python train.py --image_size=48 --translate=0.06 --bottleneck="kl" --encoder_layer_scale_init=0.1 --encoder_parallel_block=false --encoder_layers=12 --decoder_channel_attention="se" --decoder_attention=true --decoder_upsampling="transposed_conv" --kl_weight=0.1 --momentum=0.9
Rows from block 11 of the encoder, named by matrix and row number. Rows with one number belong to one neuron. Each number is 128 + 24 x the weight over its row's rms, rounded and kept within 0 to 255. All counts start at 0. Numbers have three digits each. After the name is the row's rms in percent of the matrix's.
# fc1: MLP up (encoder.blocks.11.mlp.fc1.weight, 512x128), inputs 0-63
# fc2: MLP down (encoder.blocks.11.mlp.fc2.weight, 128x512, transposed), outputs 0-63
fc1.410 174:145136126179144134146123163108142121130128180152147138130116160119108144117119128141096162127155179074149094113131136144109110112109157133151109120124141149144138121103094113124121115137088114
fc2.410 157:128130109113082094107124096140123149141139101123136119128149124137158105141127108112102121105108119139106147137107132121147121116138085153112119145128135109143109147130209121149127088139161151
fc1.411 065:112156103094123155190096120184117159187097174135098129074138104144141129106137130156134129111121117137112184140132129106138130141121171122123150146134121109131133157093160120133131088090091124
fc2.411 063:124099156130135167107099103141166088109118109129092178138094145125094142170180140167103135169123142099150113153113111130121102101110140108165131148110121093132143142121118167113109165156135093
fc1.412 145:155135149130125102162119166140134132111104167149141087107133129085159149132127123128122140105117119119116112065122126130178137131113114179126127140073146134154153176166102116151099123145105135
fc2.412 134:094158145179127167064128117150141157094098118150095120156132112134139123118079123077131123126126112125110116144120110119122123080133115154126125149170106111159120115128139120113159129124146128
fc1.413 204:148117139144119131165100123152123176103147159136133125125140164113151153119127114157119101108131164100099131095132136094097124104122102147174109145119179157131084154105142106086180092098064101
fc2.413 147:164112131127159098116126133136098119161077094107098109161164110091134105141122131115128110129141108099115107143135132131154099152119121141136179077137104125122171119189128139142093101167177138
fc1.414 082:110140129133092082102087138197123120154143150142116165140131136134058143089142080148113126075091118120117162127102126128117123174094138105125139152102118128099155147151171124165122094122151128
fc2.414 081:127167113137188131131137113130166072175141116135116147148129138116120139148108089077094134076122120175138167131121085148158119168111138139129143125130115108095087092153131137151123161099111161
fc1.415 021:157099100148155132166104123141127142132151086179083108125125124130092149129124144160133103133135117098128149135094128158117126123131158156099116126114138092125132143140124154178131134099137167
fc2.415 058:157111154160098138135103134099088091151095156136161119094125106144113143096145120158148135098121167142155111138120159159104134152141085143120107168151092141092106153164152145112137161111096090
fc1.416 038:102146142112124125123129133110141158128079136153094152141129127110180130101100119139169162138104117098106153064119164163135130143112165150106140149167135087153133077123174086150129147157120148
fc2.416 059:126141164132168142146091169161142116148098090086087122111151146135129123161130132126089167114147092095158087150151152168134138108158158156107110100133124144115136165140137135140139124143140108
fc1.417 056:145136104111117114139124148180129135084119135162089103147142182151183132116114122128144173096089133130144142110128118175099137119143105119179152103193123117128073122131134129129148149112132115
fc2.417 064:146105099127135146159086115090157160099100164094095102093107170154096129138110159106140140148101147113103103146126095099156134113153089105153114111106137110097141105112114130129148121164119129
fc1.418 197:125096130105148120156166134122113153143114118120140101125185099151127082117114149110068133085126166098104115142148144138101130169125092123084160138166156119135155138111150127096120118127130142
fc2.418 176:102114119145132117119142147115111093121134090136114148134079125100127140141144096120123105111116126159169132154115088142116149137120171154103137140118133137117097125137156131101144107110123156
fc1.419 037:088162120113118166119136110146138159082136135118093126170180120120161125084110123124184165134131143120111097130111094163076112134124114129142143106127152102086134103124127152142156154092153148
fc2.419 057:097148166089093101109144123142124116154151087122137158157144121143089112131175115154093134139152105101145101106121139122143086166150096154139133158145099157141099102146106093138137108140126159
fc1.420 019:089145149166175107127101104147094167131152127131125116124112124152146114138143107133127151110154144143103148154120086093148142142090089140088096085094102108132156171115095151106142103111154154
fc2.420 054:156155104130123098136099114150152094137086090164109171136135107118103112147136122144125143100102144145153118156145150127133101111138123137092121133115148115168136127149137133143168104096162122
fc1.421 056:133169152122132102115113115109137132099140177073133146122134147146134092134143096154126107113142150146155116121106104115153120137141120162112084157151134139091094107158160145129135070081085145
fc2.421 068:138118155142131181154135164147124101104120110131144082114101138114095128095075139097163162116111124173102077104150111147139112121113144137149135150149111127147131114124130153122169158125133121
fc1.422 028:106140135133095144151091139094091152119134123155106126195116093067109078104145114104116166144136166077110096170112128096162128162138163151142125094108121119126099121131126147126138124137152121
fc2.422 062:105090130102093124114158151114158129138106089122152114120118173162156144112117171095150093150114144163144159132093158158106162106090087107169153158123148137148157097110167123141093100142103133
fc1.423 019:067107099141120134123128154129150110133102132147124131092162116125111114090151147120130115093113115103140094138100112154073123127145111134137123114100125114137142118137119132104156131068167099
fc2.423 056:123137097171154141132098097153085123144167124158151122086113112101131118099142126113138112104140124157087112100152102108146103145154119150162108144086137138126164089173089086147160138158121163
fc1.424 017:153151152117144106115115161154152123099142141112123170158125114143102139139167113166136154169093090128138098169111151134120153117145138111154099169148162098154127100138086098145101141143140110
fc2.424 057:106103146136166106156166138141124149170101104096127134147167104144159140112158116137104164158097163159148114132141093163107152104167097099163142139156085143150106134104091150119146119105140137
fc1.425 053:128135155120148130147095139142074125106118139165126162134143172111126126169097114110125129174107154138148169127118146115171102147133084120146119185150120130137118086129099096079154131148122069
fc2.425 062:160099143144145085106107118152129141093082097106106113137096152155164090114135131112164160121151138120148115138131124137181156132149130178160118153075116117160114131168161117104141127122154116
fc1.426 088:143144150155112106147125138120104126128133111095178114109135140136088144161111131128142117150122156062101126166131110114144126161135119151106155197114141099087167146116154140121092111128088105
fc2.426 084:161157120080124134128140136116162077110107134137106138108132113119127103105135121131088138144133149149151159098121124163101102128153155143099131093135120148086115151133110116111113139106142146
fc1.427 137:089136108095124102117114121096128123098109172132153123136109153179136139136160155158101133136178107116125156137111127158151145161102097080121141128108139126108124176089105167090078117148143125
fc2.427 121:151149130122125139159112189086102143144128143127113157110144179123114143145080116132143189065116121109107118149117115151090115164158123119151133108115095122114144111178163155129106121111127127
fc1.428 105:168105146118159110131134152093096161111146106120145150136117106113125130108096134089131156153119115126087111093122158130117127117131143132106129136140124117161139105099143121180109138108173165
fc2.428 092:131161121151121140119125113147184073092145108123126150138116163134143116108176147093119079156154150136176125180107110095112133108125106158150091155135133151111086117120076121099170117136120105
fc1.429 182:127171133145152150164103156171128160145097142117096088128113096093134116099106118156124113161082114090127135061124128147101133160085122159127122099152125164142115175118158121161133113114143119
fc2.429 142:118139123101141127080164111114138130147106070121109134144135112137139099165127138143125130111189104116143103153124143108125104120105136115159108074143145092126101134144129154146178097125147143
fc1.430 147:124144116128133103118072132134090135116135129132135160156102116123131104135167156117115145134122100126171181146110152142164100124126135136117140132145133144123118097141079082138167116104164083
fc2.430 126:159163177141119098121127140146149127118092150142149116118154154161082129149091107117129122079165169162115088111155118098130153110145126142133151129091083171106115125094116172135126142147099145