config = dict(
    model='image VAE',
    train_examples=48542,
    crop_scale_min=0.7,
    encoder_norm_position='pre',
    encoder_patch_size=[8, 8],
    decoder_norm='batchnorm',
    decoder_blocks_per_level=3,
    decoder_block='basic',
    decoder_dropout=0.05,
    residual_init='none',
    muon_scale='spectral',
    epochs=6.1,
    decay_fraction=0.3,
    adamw_weight_decay_other_params=0.01,
)
Rows from block 10 of the encoder of a small image VAE, named by matrix and row number. Rows with one number belong to one neuron. Each number is 128 + 24 x the weight over its row's rms, rounded and kept within 0 to 255. All counts start at 0. Numbers have three digits each. After the name is the row's rms in percent of the matrix's.
After each neuron's rows are labels from the 100 images, of 14976, where the neuron reaches its highest value: "colour at peak" is the nearest of a few named colours to the mean colour under the peak. Only what is clearly more common there than usual is listed. The data: microscope photos of single blood and bone marrow cells. In brackets: how many of the 100.
# fc1: MLP up (encoder.blocks.10.mlp.fc1.weight, 512x128), inputs 0-127
# fc2: MLP down (encoder.blocks.10.mlp.fc2.weight, 128x512, transposed), outputs 0-127

fc1.320 111:137115111163121157115116118186129133152175116099066172179121097111088095104191116119148115077108123114185100145160125137154141100110135133107139125133126111090124098121110152113124151136131128169106103176106142134127117163134116146141138118160129126097127150132141114127122092148162152128144142115132107123123086126105117163159107123121122135154149153128143176096111126131116113107072
fc2.320 107:116163124088152099161174154096126155108140151083166154087113146114143134152077114149118109118170141121073170139112113145105156099131093142120152127137114156140161127125136148138103156085144152115153128119119099087132140122143146135143103137158141097154123162122101167145085116116087132127122133140139167156127097157156141097116123119092173128100123126122098129139101102121159099105164
colour at peak: white (53)

fc1.129 051:096140112141133106130103117167149124133112131073131091141151123115097167118142153164109170114129124089161152150141159105112167140103114142145143148149106140125126113090093142094107154142119103111125131099159117161116154152119109088113140172118110104128129179120111119107135119089071110135120118169121117107116132121134146087081140134137190129150142111111157108140130173113092179090137
fc2.129 063:096167146166109112141131125161116097101122133124156152167134157129106093081118136116102169156123182164144084142110132149106087147118099083147160112119091156102112126138144158100098155116129102141115105143153135150112159134094142119145124152130102167169142115094141122102147123109142142122098096141109171110113127152148162121138100170103171101170131111097168138145105125129143127121120
colour at peak: white (64)

fc1.193 035:106116128136086123110154099166123146104153088106108111152165124136140143096141128156141166149135162093113106118091078140119129117135143129149108109170131107148160110159154158146159133085134139118071084123105143133147114153154117117099113131119125122143110155099157109117142158123135128144114158140159119125127112113154130113136117087179151137166154102149173077103115152135121078174091
fc2.193 057:154110116137162147141118144108154091166088118089135103095134106160101114116121109122089151156127153089141168125149121109092112146096159162157105165164126156129117121120088149166129100151116156168094144119139112154118161118107148152131122112146144139141148103097087101111139132160134156113165088101103105091113118163088087116097125118109163164135155110167127143129105125132129095123149
colour at peak: white (46)

fc1.448 189:147122185110123133179130131122131123143088138151158140087148134143080096157158136140133105144104164081091117120121150116159090139121108128121128151110174142111120130081139140123117142116120179080087123082127141145162139168133082125149127120100132180135148161148144108124136150130098098070134109146130155120129153128093135142095128130120099115143139139077137109114114156146118150160135
fc2.448 154:111115145118126137100168112122146162158165104101123122156116116089124151123151116045108110142135152188133148155163109116154147101143135187163097144127093131141144098139144111161122128139129101149161147158127130093142111081096136142119105108139127116140138073137125148135090098132128148095071100125122116131089160130103100115141130125125151136158093131143134151156111154113131087114139
colour at peak: white (84)

fc1.151 024:149141141095121152127165125104104129076152125096088124096181116147143119140141105147136131091104122125105138141128091141120137122132132126134152144125135136166124163152129124137169094129140152095132109118072143123157084132139062140142091108092128155147152138168110110181139111133167136088163115080126129155142119116122166097091132129097111168103147125101131146088128121111131115176141
fc2.151 053:103111121172118146123124169108157138104110124085109121094122090112145127099149100115116125149114120147160153171096144105087146111156092085150112089163111113095115161148120114127120117154111089126127116122133088129114105167088088149110127141145089115109111122109126106085112125093143108124104122122098148086165169087141145095148132101110093119141125098164139092098125124115092127170136
colour at peak: blue (38)

fc1.480 030:111134099097130133099113131117102126131140147155114159115159104146160124137113134140109100149114166117076159152137145122095142127094134148138126142177080140114099150097142073109120127135175139178129127117121118111158130152111128132119095134115158107153140144096159114128090142123146096118194108097162146156153096103112151082085114112170116136107128162160171101089111125115150123129107
fc2.480 057:121097125133105126112090094108173124137137162157110162101122172113107139121146132138155138091136131088153111091106128133145129144091160123106154081125099124098167116166158158155173127140148114127092125135114134149136150092127135091124152148149100105115085099168098103151138163123122133106091144138114116102100116159085094116145093115107119101124103102115099158139116156181117093110134
colour at peak: grey (46)

fc1.34 038:142135146114130105130136106132099169119107124134132140155148109148123126084104129138138128138143122133102124137124130106109079086143120136085122132124184113145099125118183092128150098108157173128090155173122115117117116146137145129114139119149145114157117150137135135134125127118164105156107144042112162099166077148142166168127108111145071143118115152125119158114159113192115150113116
fc2.34 056:149098155093119177136140113105144105128130155125103135124138161121130160138103161105099110157119125125148113132126097145090167168145119091144089152163096161156140091171095108136124131132104105169149117134147114153158135104084097128095116113116112135133103117099117137116123103087099165129115167129093122160125128162085105084145156119144140169128098163158174139122095114110111126109156
colour at peak: blue (26)

fc1.338 039:129199114130153079104157146112128112128118177127155140084104126115128150169094117155171124160130081174125152123141122137120139158144150139089121134134153117153120161163093123124124135119109101134132126105128096108137115105141108116150098107153118116155130098139148162128123117144067103095102102132151144064113124105118154129140172111104117099131157168126124169084134129127142148148154
fc2.338 064:143123136118100112159143134145146102148114128148154116128159162144103149091159111111108148112100151136148161157142122105153161151083146104113119116109112140108094142144125116118115148133088087136106153108098095145106146172091151130146155109102154100080101174144082145125131142093159118176159125115155135156155090112122153103145111123178118131150129108162138101136174084128128111098092
colour at peak: blue (44)

fc1.334 096:161115111142100088158115149193124128148101095128148136115120121088061128141153116124082115101148110069136134141157150097120150170121116153123135144103132115166146128178142115136089102128096113104142099112122128098127137162116140105181119143124151130154153128161100127137110143108119140147092135127173128150139102133109094135151132153131120148172135131109162088124096149167153152156106
fc2.334 082:148109138130180126113154130106138122126123133102140152154142110102186129086152084080086090113131140149087115148102114147082144116114154123143170140106076178097124133130134129122086153152075136117126148115143133151114146118158128126152126094142159110106162177084135118125143094145144104081139145152123125132117142100142104135105139125115147145145100148128175163088106110132130123105111
colour at peak: white (93)