{"model": "image VAE", "dataset": "microscope photos of single blood and bone marrow cells", "train_examples": 48542, "image_size": 48, "crop_scale_min": 0.7, "horizontal_flip": true, "translate": 0.06, "bottleneck": "kl", "downsampling_factor": 8, "encoder_arch": "resmlp", "encoder_norm": "layernorm", "encoder_norm_position": "pre", "encoder_activation": "squared_relu", "encoder_mlp_ratio": 4, "encoder_layer_scale_init": 0.1, "encoder_parallel_block": false, "encoder_inner_norm": false, "encoder_patch_size": [8, 8], "encoder_conv_stem": true, "encoder_layers": 12, "encoder_width": 128, "loss": "mse", "latent_channels": 32, "decoder_norm": "batchnorm", "decoder_activation": "silu", "decoder_channel_attention": "se", "decoder_widths": [48, 96, 144, 192], "decoder_blocks_per_level": 3, "decoder_block": "basic", "decoder_dropout": 0.05, "decoder_attention": true, "decoder_upsampling": "transposed_conv", "kl_weight": 0.1, "init": "xavier_uniform", "residual_init": "none", "optimizer": "muon", "muon_scale": "spectral", "lr": 0.0095, "momentum": 0.9, "nesterov": true, "orthogonalizer": "newton_schulz_5", "adamw_lr_other_params": 0.0014, "steps": 4600, "batch_size": 64, "epochs": 6.1, "lr_schedule": "wsd", "decay_fraction": 0.3, "final_lr_fraction": 0.05, "warmup_steps": 130, "weight_decay": 0.03, "adamw_weight_decay_other_params": 0.01}
Rows from block 6 of the decoder of a small image VAE, named by matrix and row number. Rows with one number belong to one channel. Each number is 128 + 24 x the weight over its row's rms, rounded and kept within 0 to 255. All counts start at 0. After the name is the row's rms in percent of the matrix's.
After each channel's rows are labels from the 100 images, of 14976, where the channel reaches its highest value: "colour at peak" is the nearest of a few named colours to the mean colour under the peak. Only what is clearly more common there than usual is listed. The data: microscope photos of single blood and bone marrow cells. In brackets: how many of the 100, against the usual share in percent.
# convs0: first 3x3 conv (decoder.decb.1.0.convs.0.weight, 96x96x3x3, each kernel summed), inputs 0-47
# convs1: second 3x3 conv (decoder.decb.1.0.convs.1.weight, 96x96x3x3, transposed, each kernel summed), outputs 0-47

convs0.26 089 [ 95 148 146 112 159 144 153 144 108 124 131 145 145 123 114 185  81 167 139  82  95 114 135 155 136  76 105  98 127 116 149 117 116 142 171 108 171 131 134  97 132 121 149 104 106 112 130 112]
convs1.26 132 [126 137 151 104 160 119 151 162 106 126  95 106 142 131 128 120 131 150 103 107 131 165 102 120 115 124 150 138 139 163 131 135 132 160 131  40 124 133 160 128 145  99 122 138 138 124  93 148]
colour at peak: blue (31 vs 10.9); black (26 vs 1.8)

convs0.6 103 [119  81  57 117 135 136 122 135 119 178  96  60 103 127 139 128 147 143  92 141 121 112 147 133 124 137 145 159 154 141 137 166 143 139 121 100 143 146 127 132 151 100 111 134 100 138 134 136]
convs1.6 084 [161 127 111 183 154 112 104 115 130 115 126 131 153 169  94 128 129 127 111 153 128 109 144 136  97 131 162 119  90 133 125 121 130 140  98 126 133  87 123  95  88 177  95 106 124 116 118 124]
colour at peak: blue (41 vs 10.9); black (40 vs 1.8)

convs0.68 100 [145 132 128 163 113 103 138 128 153 167 148 166 131  76  89 107 132 122 147 132 152  94  94 123 126 146 141 102 126 133 161 133 131 147 142 152  98 141 110 157 119 103 141 129 143 139 170  96]
convs1.68 088 [118 133 142 125 132 170  95  85 130 137 134 118 125 107 151 139 117 124 141 129  78 128 117 150  78 169 110 151 115 145 119 132  81 111 120 121 152 117 128 115 114 173 140 131 131 123 150 168]
colour at peak: black (55 vs 1.8)

convs0.8 109 [103 104 104 149 118 170 105 105 117 139 128 115  94 114 123 136 145 148 104 135 151 141 139 131  82 114 120 140 123 161 120 137 130 163 136 111 159  97 132 124 105 122 178 158 103 146 154 114]
convs1.8 090 [154 130 116 179 128 128 141 127 109 156 112 134 154 147  91 153  85 134 148 104  89 101 146 171 165 110 168 195 121 122 129 149 121 118 111 124 165 103 141 157 203 127 115 149 159 125 116  92]
colour at peak: blue (38 vs 10.9)

convs0.66 119 [128 108 134 169 109 130 137 113  99 157 143  93  92 102 122 119 138 153 144 109  83  93 111 101 110 118  91 137 110 157 157 150 141 179 157 103 129 123 145 128 127 114 177 160 118 134  96 129]
convs1.66 106 [115 122 111  97 147 144 131 102 149 117 111 146 136 130 105 149 134  99 118 112 112  79 146 140 121 103 131 131 103 155 107 119 110 116 125 145 120 127 111 135 178  79 107 156 156 117 112 122]
colour at peak: blue (92 vs 10.9)

convs0.91 106 [179  83 128 171 120 104 127 112 131 138 140 114 158 143 199 104 121 126 130 133 150 116 138 133 178 115 132 125 116 159 107 151  80  88 168 134 169 149 133 141 137 129  58 130 136 104  93 102]
convs1.91 095 [104 117 129  75 140 128 118 138 139 128 148 150  91 130  86 146 146 119 115 112 129 130 126 103 115 155 101 127 118  69 142 152 175 119  99  93  79 150 127  96 119 157 191 116 121 133  96 144]
colour at peak: black (49 vs 1.8); blue (43 vs 10.9)

convs0.85 095 [125 106 133  96 108  74 150 140 166 129 134 196 143 126 117 118 117 136 154 101 174 131 159 143  94 145 168 151 148 155 140 145 137 131 126 117 148 115 167 111 132 140 130 145 117 154 123 145]
convs1.85 089 [116 139 127 126 153 177  77 125  89 125 147 123 115 101 146 149 153 105 119 141 141 113 103 130 137 119 123 110 132 157 111 114 126 143 137 125  96 120 148 119 181 138 152 114 142  82 103 111]
colour at peak: black (66 vs 1.8)

convs0.33 107 [122 104 122 144 125 110  73 111 116 117 160 102 117 131 126 112 121 132 126 166  97 151 124 115 149 122  91  96 107  77 119 120 138 112 128  69 114 126 157 113 146 153 125 102 157 112 149  94]
convs1.33 101 [126 135 134 107 138 113  98 115 137 134 142 148 140 143 149 130 133 132 111 155 119 130 120 113 112 111 133 105 197 164 105  86 141 106 157 145 144 158  84 128  75 141 196  93 125  90 124 122]
colour at peak: black (96 vs 1.8)

convs0.79 092 [134 128 121 129 158 127 157  78 112 196 125 133 118 126 148 144 123  97 132 162 145 106 154 153 139 150 119 145 190 123 135 154 103 112 126 160 108 112 147  97 154 122 132 112 196  82 108 118]
convs1.79 126 [ 73 103 114 119  96 129 113 155 155 152 142 131 133 112 151  74 165 129 141 126 165 142 161  62 118 115 156 109 110 145 146  90 118  71 127 161 123 122 123 132 116 116 123 120  45 132 105 124]
colour at peak: blue (33 vs 10.9)

convs0.70 107 [106 131 124 110 122 113 117 104 123 120  93  94  95 117 144 128 152 141 151 123  60 109 122 154 142 128 120 122 155 143 123 118 165  86 108 132 117  60 149 147 113 186 150 143 128 162 108 115]
convs1.70 107 [ 86 170 130  92 100 111  94 141 145 115 133 142 130 141  83 125 145 121  96 163 170 157 129 136  83 139 135 142 156 136 113 113  99 149 142 129 114 153  94 145 125 130 162  85 130 102 130 148]
colour at peak: black (50 vs 1.8)